config = dict(
    spec_augment=True,
    targets=['instrument'],
    embedding_dim=128,
    norm_position='pre',
    widths=[80, 160, 320],
    kernel_size=7,
    am_softmax_margin=0.2,
    lr=0.00054,
    beta2=0.98,
)
Rows from block 5, named by matrix and row number. Each number is 50 + 10 x the weight over its row's rms, rounded and kept within 0 to 99. All counts start at 0. After the name is the row's rms in percent of the matrix's.
# pw1: token mixer expand (model.blocks.5.mixer.pw1.weight, 320x160), inputs 80-159
pw1.13 116:34 51 47 61 50 49 60 51 67 34 51 31 60 44 40 38 59 46 57 65 45 76 23 64 54 43 52 61 45 55 49 52 46 63 54 53 45 63 70 50 47 43 46 48 46 21 49 50 60 55 44 44 44 41 53 38 49 40 56 52 52 44 38 34 61 56 41 56 48 33 56 44 39 64 50 43 69 51 63 55
pw1.14 106:42 61 47 64 39 40 58 55 44 37 43 58 50 39 51 49 43 72 68 56 68 55 48 30 43 53 31 52 60 59 41 59 55 47 56 60 54 63 41 49 47 59 37 51 62 40 73 51 61 54 41 58 50 33 36 41 61 50 44 51 37 65 52 37 49 58 40 59 37 47 67 45 27 50 48 48 62 49 62 54
pw1.15 081:51 54 40 54 64 47 55 54 73 47 28 40 63 45 51 45 44 32 49 53 41 53 41 56 52 63 47 35 61 51 37 22 49 55 46 59 53 72 59 57 49 66 52 60 44 39 52 43 58 33 49 57 61 60 36 44 47 46 41 37 65 64 41 53 70 51 31 38 76 32 55 44 54 50 59 46 63 59 59 45
pw1.16 125:52 44 52 59 35 55 48 44 43 44 55 50 43 58 44 62 61 59 44 60 57 46 57 45 70 45 52 53 33 52 39 59 51 34 64 46 43 49 64 39 48 34 49 62 54 69 60 41 29 49 51 52 38 44 55 40 54 51 55 52 43 33 52 51 42 43 62 62 43 39 51 53 34 68 69 47 48 28 53 54
pw1.17 107:62 37 34 64 54 56 57 29 42 47 62 60 64 52 47 55 48 58 63 40 45 50 37 59 54 51 38 40 56 55 49 51 50 77 53 57 61 42 42 46 53 35 44 37 41 26 30 61 46 52 59 48 48 47 44 51 36 48 66 40 39 43 39 53 41 45 71 38 59 52 31 47 40 62 40 57 62 53 34 55
pw1.18 108:43 52 51 30 58 52 51 48 49 53 36 51 44 40 52 56 55 41 36 51 52 66 42 55 50 36 42 60 50 47 62 48 57 56 18 40 63 43 51 41 34 47 43 26 44 49 59 54 58 67 43 38 50 38 44 63 53 56 54 65 57 50 50 25 58 27 62 41 47 58 37 64 51 51 40 41 56 50 53 58
pw1.19 100:62 34 62 55 35 39 43 50 40 61 58 45 57 59 44 54 65 36 55 47 70 32 57 45 59 60 47 36 61 54 35 51 57 49 59 44 48 39 42 49 51 59 59 51 65 51 44 49 45 32 70 58 42 64 64 52 49 56 63 51 39 54 46 58 43 65 60 56 52 53 40 41 37 44 58 67 46 38 42 53
pw1.20 133:45 45 44 61 26 38 55 50 46 45 61 44 51 51 40 54 54 58 47 60 65 48 49 47 64 51 47 63 30 43 44 64 48 30 59 55 42 51 66 35 60 31 41 66 52 61 56 35 34 44 36 44 49 47 41 32 62 42 44 65 37 34 49 47 48 44 50 55 54 44 54 53 40 65 67 44 44 46 58 54
pw1.21 092:47 68 44 71 42 65 50 39 46 38 60 57 53 61 44 47 45 57 56 35 36 59 38 41 57 36 51 65 35 34 56 68 67 49 42 55 51 53 67 43 40 45 51 49 56 50 57 50 46 57 44 54 39 33 47 49 60 46 49 49 52 29 55 47 63 26 72 55 56 50 52 59 29 69 46 53 52 45 67 51
pw1.22 094:59 63 32 57 64 56 57 62 56 40 60 63 53 30 36 30 34 54 56 60 49 44 54 38 32 37 56 42 49 52 40 39 36 45 52 68 72 67 50 52 55 66 56 42 65 55 40 50 45 51 39 54 59 53 34 45 65 34 49 41 38 51 55 49 41 55 39 58 43 46 62 42 47 45 35 47 50 53 55 52
pw1.23 099:54 39 59 41 58 48 37 57 38 77 48 51 57 66 48 45 48 38 27 52 51 59 64 49 61 49 59 60 45 56 68 35 41 47 48 34 44 28 59 52 32 39 61 44 45 58 33 41 49 45 62 32 59 59 57 68 62 48 69 46 50 40 46 47 53 37 64 52 52 35 31 63 55 43 50 62 43 38 37 52
pw1.24 090:33 68 43 53 37 54 67 56 57 36 44 55 43 38 41 58 46 68 52 63 58 50 45 35 39 55 49 58 60 41 40 64 58 53 40 64 61 65 47 47 53 56 36 52 55 40 69 67 45 35 31 42 51 33 33 34 58 58 42 45 43 54 64 44 51 47 30 73 52 47 57 43 44 49 51 40 47 48 60 52
pw1.25 105:69 32 47 54 54 39 45 55 34 63 43 57 55 43 68 39 40 35 28 53 47 48 60 47 59 41 63 65 45 38 56 31 30 49 63 48 52 42 41 39 38 52 47 30 52 64 40 57 44 45 52 49 61 63 59 50 65 58 44 60 55 54 58 46 50 45 58 51 56 38 41 61 59 43 46 57 36 42 46 62
pw1.26 097:50 41 36 39 51 45 47 44 38 48 48 71 46 38 42 50 37 67 44 38 44 45 44 54 32 53 49 41 49 52 65 45 40 40 43 62 48 71 38 52 51 47 44 64 46 45 65 55 42 43 29 50 63 61 42 35 39 46 33 55 58 55 59 58 44 68 31 62 39 52 57 57 63 44 53 42 27 56 54 68
pw1.27 094:29 45 53 67 54 57 72 48 50 37 51 45 48 37 61 44 54 45 56 50 40 66 11 58 48 48 37 62 45 56 48 58 43 52 54 57 49 69 58 44 44 31 50 59 45 24 47 60 47 47 55 38 37 36 52 33 40 44 61 38 57 45 39 55 60 47 46 38 47 35 65 51 42 65 56 33 60 61 52 56
pw1.28 108:53 41 49 29 58 36 41 51 41 56 33 51 53 42 71 38 55 38 34 59 54 55 59 44 52 46 56 62 40 35 54 37 45 54 46 39 64 35 53 30 46 39 51 42 36 57 46 49 55 56 57 29 60 60 56 62 67 59 50 64 66 43 40 35 54 43 58 47 42 53 31 58 65 34 52 44 37 48 50 55
pw1.29 101:57 55 63 36 61 48 44 63 44 61 46 45 37 61 67 60 50 43 37 48 40 38 67 53 43 50 58 50 52 41 52 44 50 40 42 32 33 42 55 41 47 47 46 66 29 72 51 48 57 38 41 64 49 63 45 58 41 52 56 58 60 52 51 60 49 49 47 56 28 64 48 62 67 43 46 61 28 54 50 29
pw1.30 117:59 53 57 54 44 58 45 37 56 62 69 38 52 69 43 69 55 53 51 53 46 61 61 56 44 52 33 38 53 56 35 52 56 37 52 44 41 45 49 48 50 62 48 50 56 46 40 42 48 39 68 55 43 44 66 58 39 44 68 44 32 45 50 73 44 54 68 60 66 50 47 42 33 62 52 59 50 37 35 50
pw1.31 098:58 60 50 33 55 46 48 58 50 64 48 53 53 56 52 60 52 39 40 47 55 58 55 58 54 47 50 54 45 57 66 52 48 55 27 47 55 31 65 35 32 41 48 46 40 63 44 34 63 55 42 29 55 57 55 67 47 59 78 53 55 53 48 41 45 42 55 46 50 50 35 62 42 58 52 51 46 35 55 55
pw1.32 079:27 45 56 79 40 54 60 50 52 38 51 56 57 49 54 39 46 52 51 54 50 41 34 42 60 57 33 55 50 57 31 68 59 53 85 44 53 58 35 53 66 45 45 53 55 46 62 56 53 45 52 60 53 43 49 42 55 58 37 46 41 39 43 60 50 67 49 40 58 37 54 51 37 56 51 47 53 54 30 57
pw1.33 071:60 68 43 50 58 58 65 41 55 38 51 56 60 46 47 57 51 50 43 55 58 68 46 67 37 48 47 43 38 32 60 65 50 38 24 52 58 55 61 54 51 59 50 39 52 52 48 48 55 38 29 42 55 61 49 51 61 39 69 53 61 45 42 47 47 30 53 70 57 50 47 57 33 73 56 53 58 42 51 48
pw1.34 118:60 38 47 39 81 58 57 28 62 51 56 48 63 50 56 52 42 45 43 49 45 63 52 73 47 39 42 43 47 60 61 55 33 52 34 56 52 47 60 48 47 60 40 33 51 42 53 58 58 74 60 39 54 48 45 58 47 49 59 46 40 49 51 51 45 50 53 58 35 56 45 52 49 57 39 38 58 48 42 70
pw1.35 099:57 50 52 53 32 27 56 50 31 46 52 47 44 56 43 54 45 42 57 56 61 45 49 35 58 50 54 56 48 48 48 62 58 46 47 36 68 42 55 32 37 53 53 54 69 48 68 42 34 51 39 42 49 50 43 55 68 46 49 62 48 56 45 35 41 51 54 47 56 52 43 41 27 57 58 44 63 42 59 50
pw1.36 094:52 40 58 54 47 54 61 29 71 57 58 54 54 55 52 58 58 57 60 50 41 43 56 55 47 62 33 40 49 62 40 51 59 62 70 35 58 50 45 58 64 58 56 64 55 37 39 41 44 44 68 53 49 38 56 52 45 49 47 37 33 45 38 55 41 44 60 23 59 52 38 51 41 52 63 56 67 41 39 53
pw1.37 084:57 57 63 40 52 56 58 34 64 51 60 49 45 58 58 68 48 47 51 48 45 41 60 41 31 43 36 49 58 56 39 51 55 55 59 38 55 36 36 60 67 65 46 59 55 59 45 56 56 47 56 60 43 42 57 68 63 55 47 35 31 49 56 54 37 44 58 61 51 57 50 48 38 36 39 47 55 42 37 60
pw1.38 097:46 52 38 60 56 49 60 40 64 56 50 55 54 53 40 59 64 46 66 45 47 40 47 55 65 55 46 32 50 65 49 51 55 52 63 58 46 62 51 35 65 52 66 60 38 34 38 42 33 51 63 70 43 36 52 46 32 49 71 39 43 49 60 67 36 44 62 28 67 41 55 43 53 66 55 62 60 50 37 52
pw1.39 091:50 60 45 62 66 55 62 45 61 33 47 59 63 28 25 42 28 61 53 55 50 43 47 47 41 47 45 46 52 50 37 43 40 55 59 74 67 70 51 52 48 50 51 52 68 48 40 43 47 44 31 44 57 60 46 40 52 47 37 33 31 58 43 57 41 52 33 54 53 47 66 39 42 48 30 34 55 60 49 56
pw1.40 107:37 60 55 59 37 65 53 47 35 45 48 62 36 60 52 55 46 58 32 49 46 59 60 40 41 46 52 54 59 38 48 58 50 49 48 58 31 50 39 51 55 60 41 51 50 71 62 66 55 36 24 61 64 44 44 44 51 46 39 63 63 49 66 53 60 54 46 62 30 41 63 63 50 44 66 47 36 50 72 54
pw1.41 109:42 66 61 39 40 48 53 78 46 57 42 43 41 41 42 44 61 46 41 59 53 57 27 50 38 34 45 45 45 55 49 45 40 45 32 58 40 64 57 56 41 60 55 43 34 43 56 56 69 63 39 33 46 54 50 51 41 53 62 52 55 60 56 33 53 52 39 52 49 38 64 42 42 49 55 53 55 35 73 60
pw1.42 101:50 64 53 75 37 51 58 47 48 40 49 52 53 32 42 40 62 47 62 54 53 50 34 52 57 42 56 60 35 30 38 48 45 53 37 69 49 53 63 60 53 40 52 54 52 38 52 39 46 37 40 52 35 45 52 28 64 36 49 46 39 44 44 42 44 41 47 67 56 41 62 33 42 66 59 43 66 55 65 49
pw1.43 078:43 64 36 61 23 28 58 51 38 45 52 52 52 54 74 64 47 58 50 34 57 56 48 47 50 59 50 53 54 56 53 66 64 53 57 41 52 54 51 46 65 57 43 56 43 55 66 59 38 50 40 65 43 32 42 52 69 39 32 46 55 44 65 43 53 56 43 47 58 57 61 55 52 70 42 44 48 46 60 42
pw1.44 097:44 58 54 45 38 31 38 69 44 52 41 48 45 54 61 62 59 42 53 42 57 54 58 55 44 56 43 44 58 30 48 40 72 46 54 41 43 47 52 47 57 54 57 59 45 56 35 35 63 40 47 47 56 60 42 58 46 45 41 48 57 60 45 58 53 53 57 49 61 54 38 52 58 44 45 43 29 43 48 30
pw1.45 074:43 43 37 50 47 37 51 66 56 52 30 66 58 56 55 47 60 39 34 37 48 41 53 29 43 19 67 47 55 51 45 35 49 68 58 51 57 45 49 47 41 50 68 43 58 55 44 57 43 52 48 46 66 42 60 55 63 44 46 58 47 62 63 42 57 57 45 49 60 38 41 42 63 39 58 66 43 45 47 68
pw1.46 099:53 44 50 41 56 29 48 48 52 33 54 53 52 52 58 50 60 37 59 59 63 63 48 51 40 44 36 36 51 70 48 46 48 55 47 59 67 38 53 61 48 54 46 37 56 57 53 46 54 60 61 38 48 45 47 47 59 53 66 49 45 61 45 32 42 44 44 51 44 51 55 50 37 50 36 32 65 47 44 56
pw1.47 087:35 62 64 50 41 47 47 67 56 51 47 40 35 49 42 48 59 39 46 56 64 71 36 50 50 30 40 60 34 48 46 62 55 41 52 63 51 54 64 41 57 53 63 50 30 49 49 44 64 68 43 46 37 43 47 43 40 42 61 61 53 51 53 33 50 44 35 44 50 26 67 39 40 54 60 34 58 48 81 48
pw1.48 093:63 49 50 49 61 34 53 69 48 66 35 47 59 46 54 53 51 35 46 46 54 45 50 54 36 53 54 47 63 55 56 29 46 59 53 39 50 46 43 58 33 45 60 37 50 52 43 44 72 53 64 48 55 46 63 66 64 53 49 47 45 72 58 43 54 55 47 38 57 34 47 38 54 53 45 53 47 45 41 40
pw1.49 116:52 48 59 39 53 48 40 45 34 74 44 48 50 68 51 61 56 40 31 38 46 53 57 55 64 62 45 63 45 51 73 42 55 51 49 31 44 33 58 51 48 36 55 58 44 68 37 42 49 51 57 53 46 65 55 63 43 59 67 45 43 48 52 59 54 42 69 42 53 51 36 56 62 52 53 55 41 40 39 40
pw1.50 109:51 47 53 56 39 47 35 64 39 63 34 52 26 59 63 69 47 51 39 43 52 54 68 39 48 55 53 37 48 46 47 44 59 37 42 49 35 40 53 48 53 52 49 60 35 68 51 45 52 47 45 69 55 59 53 49 47 50 44 49 57 48 58 65 50 60 37 60 40 53 55 47 62 44 55 53 40 51 62 27
pw1.51 106:36 63 57 60 46 68 51 39 50 41 27 48 41 52 48 55 45 60 45 56 43 74 50 46 53 59 34 64 57 44 39 65 51 61 57 52 40 49 38 50 53 55 46 59 49 54 54 61 66 52 23 58 68 48 48 48 43 67 46 74 63 50 39 46 81 44 34 40 36 43 44 69 36 45 64 50 42 48 59 56
pw1.52 112:65 45 49 45 63 59 34 54 28 59 44 65 48 52 64 34 45 34 20 57 52 43 64 41 58 40 73 55 42 32 58 33 39 58 45 50 38 47 56 46 45 57 55 38 45 68 38 48 45 45 52 49 62 62 62 48 59 58 57 62 57 60 50 51 61 40 55 63 49 35 45 60 73 37 55 61 27 41 47 51
pw1.53 090:44 62 40 68 41 59 65 39 70 34 49 57 64 39 35 56 34 52 58 58 52 51 36 55 40 43 46 42 48 57 38 43 56 54 42 57 63 57 61 46 42 34 58 43 60 29 47 44 49 44 31 39 40 51 25 32 67 38 47 46 35 43 50 57 42 40 49 60 51 40 55 37 44 56 42 37 54 61 66 47