config = dict(
    hop_length=320,
    spec_augment=True,
    targets=['instrument'],
    norm='layernorm',
    fused_qkv=True,
    patch_size=[4, 4],
    depths=[4, 4, 4],
    am_softmax_scale=16,
    beta1=0.9,
    beta2=0.98,
    eps=1e-10,
    max_grad_norm=5.0,
    lr_schedule='cosine',
)
Rows from block 8, named by matrix and row number. Rows with one number belong to one neuron. Each number is 500 + 25 x the weight over its row's rms, rounded and kept within 0 to 999. All counts start at 0. Numbers have three digits each. After the name is the row's rms in percent of the matrix's.
# gate: MLP gate (model.blocks.8.mlp.gate.weight, 848x320), inputs 214-319
# fc1: MLP up (model.blocks.8.mlp.fc1.weight, 848x320), inputs 214-319
# fc2: MLP down (model.blocks.8.mlp.fc2.weight, 320x848, transposed), outputs 214-319
gate.256 082:534494489481492506517504542516539486496471572496493520502489502519474482501469484512500499476497532517520545461458499521518490527540471494504565487518502523456468478497493491493517512477496518497490529478488481474498511492481488484470492507467459527479498547498502468486536533516502535524459495522464520506543465446542
gate.257 087:508487509501509487474521522488535467489520542541484505472479486544486504528525550499468508439496448523494464454521513496502493446549482477487505491525536485484501473535448475513503536487479513483499507473460486424515512479489493515469522517460536484502512472524484490504532503546502480477532472553452528462462508468533
gate.258 104:505498473511500517441471511519517490508490459487448479538512496508496504548484500474476524493539523464567497490488473539499524500529488460495517531467518513510482485519481476507477467469547532544486485485482462483488517487533523480513545507485473547514455510490479541536544494494543501547516528490507528459505500466498
gate.259 076:467536489478515474443461513472540519482520515482509504473480529493495467508479480475481502466510518494541497516513486556500519501527478503468532501536515449544512477542488460498510506513462511499499500487455492496479510507545512522497496554480470469493494493503506504522480502512537495519509462504503523515474510461551
gate.260 077:524488514470522497473481492499544479472501494529511463532472503525464483500550529534463500493517479531542495465509446491518491472551512490497504498526508476471477487476508501479530543506516462537459512508528488509544521492506514498459514471469511515468514493488503481480556511521528525557542484561471484513480473504536
gate.261 095:528487484516500496467512520532539556485458490543526532493517495494504535497506550478463527502493473533532554446513503525545522467500514517523479515522516490494501466532522491527457488480524471468509526522474537480509461501456538536515486505505525489498466524491529544512532479500531471542563476507474556469485495526488
gate.262 088:503498471486479504517492484509508506476450543439468517506504531522482470486482487508473529465509492537495514481478522483511472492525513496514509551491512520493468479449540487451491522465525498496482491533538487498480517467530512504445524494490498494523490546500508532511548481522523464474541472536514562460550488485505
gate.263 093:469460496552497510441515484505514486513518486478503499476508483536485524502514513510520531476503470499510483476524496527521506466527517475464540478510518462521490510513499456585552516500504497542473479510454477463540528491479570498515543502517516510503471502518495526500509558518514470509469483534499532498473475443516
gate.264 082:491466484533528522451471503515526490473495523512469497518498548529507510500492490541470537472497485502535526502508519494514516488559478474476513521465498493487496445493538476553475538503527487540434504504509513503527508499505555536467505482501500512530446494515501509506546534522507478513524458525502514506487435473519
gate.265 083:508485517481488532498518521506514519492493536533488499521506530499483502521461512508464507489469531523527565418480491508558477493542460532521530483475500484475498507511489475489448486489503507473483545485469506522518480510451540532453497498487531529480476522511512523526563514519534528545539472499486530491523479500517
gate.266 108:523482503503469511473511551507509521520491540483474480525494507501524532536503522516479507489526471511511527420514466541534489521506497503465505525507519470484488519520474478503508538434530475493503545462466483500517483470477502487483519494508520499488488516478549518500524517543536472502481519508503564514501503447556
gate.267 106:484478514494496505455496522504508474499494499483491500516450492517519516491515499524541487499498494473519549463515491471505488507519454534502508534516457507523526513478492488501505514508480490573500534510514509526539531489516519492514532469505517530506433462512497512521537567504533497530513519484495456494516491498531
gate.268 088:531463548466501523533471540499484546457490521493465484532514494496488527501490448505511501539473487514515497497549456489507526530516502492506529540501492513524485517469527512503494472479532474495450555493495555530513467488463513529459477538521505510491488501447520522507520492474504548504489533457504511519512455476518
gate.269 105:499518509514542519478495479526525463518505520444530476473491491531479512540472514545516492506492502510538483530474473484495551507517515492486496462510497527523473523525536496491523529497466513541480502506488467481511525492484508465479528482482441516503486496525451455481525555509479515510465511501474481523522437512542
gate.270 096:502471504490500543507493506488535524527483536471498460539497527509505517495524536513469513457529487517508532444503495504545482493534468491485520505536496487491470488511502479498469532467491472502492517496483496483525485470501485494436536489485485511494454499504533514503553543524518479488545506537490556524544456461532
gate.271 083:513465502481515549501465505514538462520511547503495483506450495529463513514488503492475503456496520540520505424493507509579507514529488493505523523499541467493433512501493472490496506459498509519489513463492475500532528477480510501444526494482512518525448469485504514488576536505511492537531522520498550509524459493560
gate.272 104:530528546547490517501490482470514527506483481511464486476505482526518545496500480555495513472480521522518494527509499452519510520511512464502501514430473521552486475501486453546497498509502509497492478512533492496523458469508519519482483530523522488485496493478459518490506550457452504473486525462515487444501480501494
gate.273 083:487477511509482505487467516490531512493474511519468525547515479494516509468466479513454507493478514492506532502535466525506505504511469471489511524490502491528521481496477476530464493466439525486491528482466540509526445497485563540498495521485477492489485509490534505523531526484503521530481464469491495495510477453511
gate.274 110:503484463457523523499489553523519517490449483524505493526483500489496540460464515515494542495460498507504575493527472535509505517517467516544536495489461488517496458531539521523462469479471503485471543525492535501530499522481537534506499476480486513470489541486508473496529512517522551565488495472500522476491485520473
fc1.256 075:491504483534536477521517468499510458498484488494443484510510499509488472500513510490482463499525462493512476564512506457457507494518490513504473480516524521501464497507503496514527519552464462517485531527510462538498551472523495491474538558458507527495479500519474505516513479487450494488564489484504513466488482486498
fc1.257 087:518497531497464470458518480470502483486524546468535489464482451511482488495536489460506501521448480479503493451462485501487523512520465471474500472509512483499529519498487475492503480523485510467524476517528489453523547486519461492489530486442516515504505495531508477453490512533534531511496475560494487513487509485505
fc1.258 101:492495505509523464477531501481493492478470505495485536494467528521502474501538531489456540510505482493490530490511550454472479471551484508457502486499517508507525513508479482472478529529493481511517495513498533502483485466520530470487480478476513495539475442510488523500511524488517439481515456503492465494503522484498
fc1.259 075:527507491472490506501532521516475498563518492507519477449500499509495476501507508481544500506489510516496498499524492471499476491481517507496482488487480487538478475514471465499469492524476546516498449502538519441534539484533454542496478461469482529498494504538508481466513529482508470492463501502484441490554516511478
fc1.260 064:480537443493468495473523505507512529533513461529490498517545520467496547533523519467474530488492495530494487465530534533522486505481522484476498498469471492515469471477480499526493485488544508498514483500517520443490518491476538472534509535506488523473528546486509529511502482496498444488468510518509543498491506513467
fc1.261 091:471457495515496476434515500518541511494519503525495493491484506490452502499502507500470479498504462471537482562520484544448470515537534541522503505543507467452459484495548497493505483515512489478494530526482535495526508510504554507472488520494481512491533523532531518520512478517543482486537471515510490478481460501507
fc1.262 085:473554453494510494501486491497473510491502484519501457477491500486536511460477483508469534477510525504493554548527548522492494437525520487517517473530502516497458492492548496499475499556522493510442539469543550545513459506491566492498472453527498472472495469459498523518527529475519506526474518467498452530492480500478
fc1.263 091:532477466523505526462472523533464482475502487483522504488535449524478512526465512537471513454470509501510502495500513516506505499502511479502493521513536519488501533513499503530511480444514530505525497512465468525532492490489521488524516470532523509520473498517532541540527528567499493541509497483516530503488501485498
fc1.264 079:474463459509497478482551492521548469527497486538533478503508484512507486498474536457495484485544485493500541453495521495505467490526503539505480493543516503466477485553546530507498489489485438456510525529500463488469511494493504504493458520496517470489490479486517552545506506519519478498524468514485524506497497515517
fc1.265 077:533478521516468499468471540493466536455526548494528531476487446517477509467511493521459475519511532508501512494516489502483477456522475532510537455506525525493521571472492522467509505497484529482532537471533517491507496506523478480483508499505491482540483463528518502471508527535522501560528473517481518523513489462539
fc1.266 113:549463550546474498473507492473483536497500511512523539471522500493491522501497524525425502513470454530480468470515551510558503457501523451476460508494502509464479525515482488533458535503505513479488494497505495484524477473486518537475498526513556486492503519500526540480484484521519458483503466530507539511492491468518
fc1.267 109:503433534523492541509497503493495537504498473503515525482517546471488509495493511516483512511461495486515513493524518513519496504523516500508507517474483501481504454501508459546430481509466536506479472539499519520552480507490519547464484518503552539481497481518525499524514499494521463506526465520486500474484467535499
fc1.268 087:514528513488518528518551549490446497501500472487481472478473525521509521476483472505519513554502509521485543495515503493513506522502493509509534483451450542531490467532533516509471514526495512535466529519462505494503484469510491520534471461474476507481495535508457511470502520471479523499501482461496509523564509488480
fc1.269 106:524469547500482468497528491507534478484480537497532490503468458530459504533533496515506471517540504532543498486494487460512520511527464542506477492533519507484526544547531501488525513509493479501504514485500477497520543466480483483475537496473495491522475493495506502475519522525511560525525493479482521500475525473555
fc1.270 096:525512501519463514447489543465487536501487542510528502510512466491483538478546504547445531493511495541517520471509538510536463466475537503492549476482502509461512533492545536480513509484529496486496486522517530486546453509466535507513500509540492488469505511500507503496501470522536511510474495501499541539460492463492
fc1.271 072:471539494518510520512477512491432498464511456475483496462487467503499431505467493484513477503499485512489488556516530505472535490494472481517496456492522513516481503492468500489515482502428513524507504502473463529482523505509472515482467520511517531481509460510478474492483461505498510524521506501484501482513527525491
fc1.272 103:489509503544533541510462467468466507573494511519506495487522523472534502507514548520486481431466504501506468509490495480465491465499493479485480500499522520527496520498492489508485509498476479522571460503500466495496485478498492494531510446548505467538473445541490507478503517489471409477529513533516471477492511546487
fc1.273 082:498503518513473493483502478479530537488490528494494541514517567483517514499493497530509514516515475525495484499549481525486484546497540543466500488488506483519514461477501488524536555487493446485480536496475493538458489513503506498491465522501467472480519544506527517497500481483468497478471502527533542504517448472549
fc1.274 116:492458521507526471490505501490506548480506483529496533518495536486474491503490480535441510532497471510515520501533494518535494493494535546493531510488484436457479502439511519511469522538525476490456530511479556531510476521471523527493473532513530511479556507480522492522496477545544480517502468523518506524467492473523
fc2.256 076:523504511520471528467487543494536516528550575526535540475546494535518527484541477476471510510499542529532493493489465528464515461513535513493518459508538500472539518481503489476466499504454483501476500488495498489515520479513514513498519490456487514498492512501507467464528506487497529537498487482448476527466514477470
fc2.257 093:483497517553488514508503467505486515510521455469469487532527507441520502569485533478498494473526469485510477499540507488522459470479463479460492514489480492528508510482479455532515510482502476517517483437510468511500501534491480502510524521538549514514512485476496539552456465532499451489497532493537527466513480472472
fc2.258 104:520520460476507484521501537526516488491511515500458485538455464523509512514479517515478549488471470528450545490477478495476490532513477462480531469491475504493517434492525493449441524457488522487506540481493502466512517498521496508487522481449461515464497576516491475497542491508510557536514515500471489484522534454471
fc2.259 076:512476445527570512536516524497496494510460455485540524511505540488513507480425517487498510484485479486507501498489494471520527501518475531490482538515468531493466513538510508516448512495527455473529490522523488497461451519513484508490489466485498513508494529503494507513527512530525474514516473487494541496601480569491
fc2.260 066:529480516488524521545496486504504482476466498508534514565462539493486525460486477533503481538469500484522502481495481489495486499506468523513470545508533504513526494506535479508460412484525442481483484535546461499522475525520489549526513460487504475500503511494532514512534514483479506485562552492488491484515543523486
fc2.261 101:507523504513517553529470508510502485469496506516485523524511470501512526563436485507464474498534559545546518503527520520529534484453496503490504485512514537554473478522506522486500544474500505512485507491510480522490518496446496506486507522498447437481506515511485525514525531480493528499503521469451505526507487471512
fc2.262 079:503502499489495521509528503477550478504442513549524506542498481462520498530512546494514516497510448518451510485514500505497483549524462517475479514514466488546471490527486505500511531491504519490494528497504498457512481491524478472510534471524482513497484574486513521471530511533460487467523467509539495501510530460533
fc2.263 090:487497548499468476500495520491505497503526515502507456428516478482451469489533495480540506496537532496492481468478491527533490505485514494479511444498512467443481534488535490525551485531511522518502498480484505523499499507473493476522513542483554485503506482516477469477433470476523529490483473484487513531449513541562
fc2.264 081:479557511479495560494483503504495496495520524482480471485565473479463494531462471492465488434532515534525485518507506526501519483447461519483486445509501487536477462531520526481488466482483508469466508481490467471509517529505469492494484519455469485500516516528468500504505493515489534472531493501469519529507464537491
fc2.265 077:513451468478543481526465478471538509521450483505472499533540566489512494550518566455474510450515501500506473498513546525540475531502502457462467561470481493470467474467461462506483530463516493516572459506503496480502494516482516495444523539536493534515505485491537519508524479476501430438477499525518529481513484503522
fc2.266 108:489488474496574490465496500503496533474491513481503488516497508504464477524485487485459560453477476536521487496438573509512506496512540462477499494499488496452507514449518536503512541493509481503451519530484534490488496526482495477524488461527511446523525474487491470500490474539496477480447457530467494502532510558531
fc2.267 108:510521484512529499469514505488468466504504489501531523493495503503499505513534531495513486543521559491518447488503503494507500453497523498523465499495516536478474558516523496516484488530506523501502457505503476455532487528487520515517500502513516462506519479497480530484497516461466473497538509517435488506489500531472
fc2.268 091:519508512532443515472463527492484569506523471477492520508526482471530478502474493504457484522555504477541533500502480530521476466489501526492490533511522513507496487490482481473474488499526502462505507503502501535518448543515507488458446540504522518483485458517521533545509476496565468533479511482497494492529454466510
fc2.269 105:539540499507477473472510516478465532484573509503499472442494461533468470522471464502484524497513508502469494534501480502487496496465563500506538425507487515500480519496522548475486477476492508468489525486462500473493506509518490486501439521519478551457551500512472499469487471502504537525472496496483490523500476519514
fc2.270 092:473473457499504523510492497482506522497510480469443512542494520497530477542478509476483522465547479500492522503480510523537498509499514471472493531523470519495474509483460505472539537450485472547480531466508492511521502480474497432485527497531472484526496503498524507544545497536479447485466495498536531485545463477549
fc2.271 075:510505476510480495504529492490516456496498513579510501490507500539499534491538488510546493501512515475496531491533464480495477482487530533511530487515512496495561502524472498522511533503490509502544436523492500502521492491480509499534479474517485507489506504502497486496515556507454511484468557505501433521491473479482
fc2.272 101:493495579526441511493540499502486519452507472473479526498508535492469488490499482511530496540480459497488512478558491450544490505500482505492483493429460484529492491519475443505541489522496526554528499480498550539493506481488498511491534520493528533530492509510476530511472513489473474456489503504538522471504468479538
fc2.273 087:503539523467449485530503474480499490488541498518498471516484454493473496565482454502493471493556537532539526472483499505519499485444458517523536477519513471530513506527468503461509517492494520513503538449498469503513531501502479481476465543465475508503469488477497509550497527470499540551473493503464497487476500475505
fc2.274 123:502530531502510532513477459485465526479503550452523510524479509481536510496465497518471468520509496554520497499485489489506476499463464526475507537504480496511495491504495488445508527489469499484515534466525483518496514498520487485508516503483458486508474536518523497515496489533529503504504487519500548532557476487543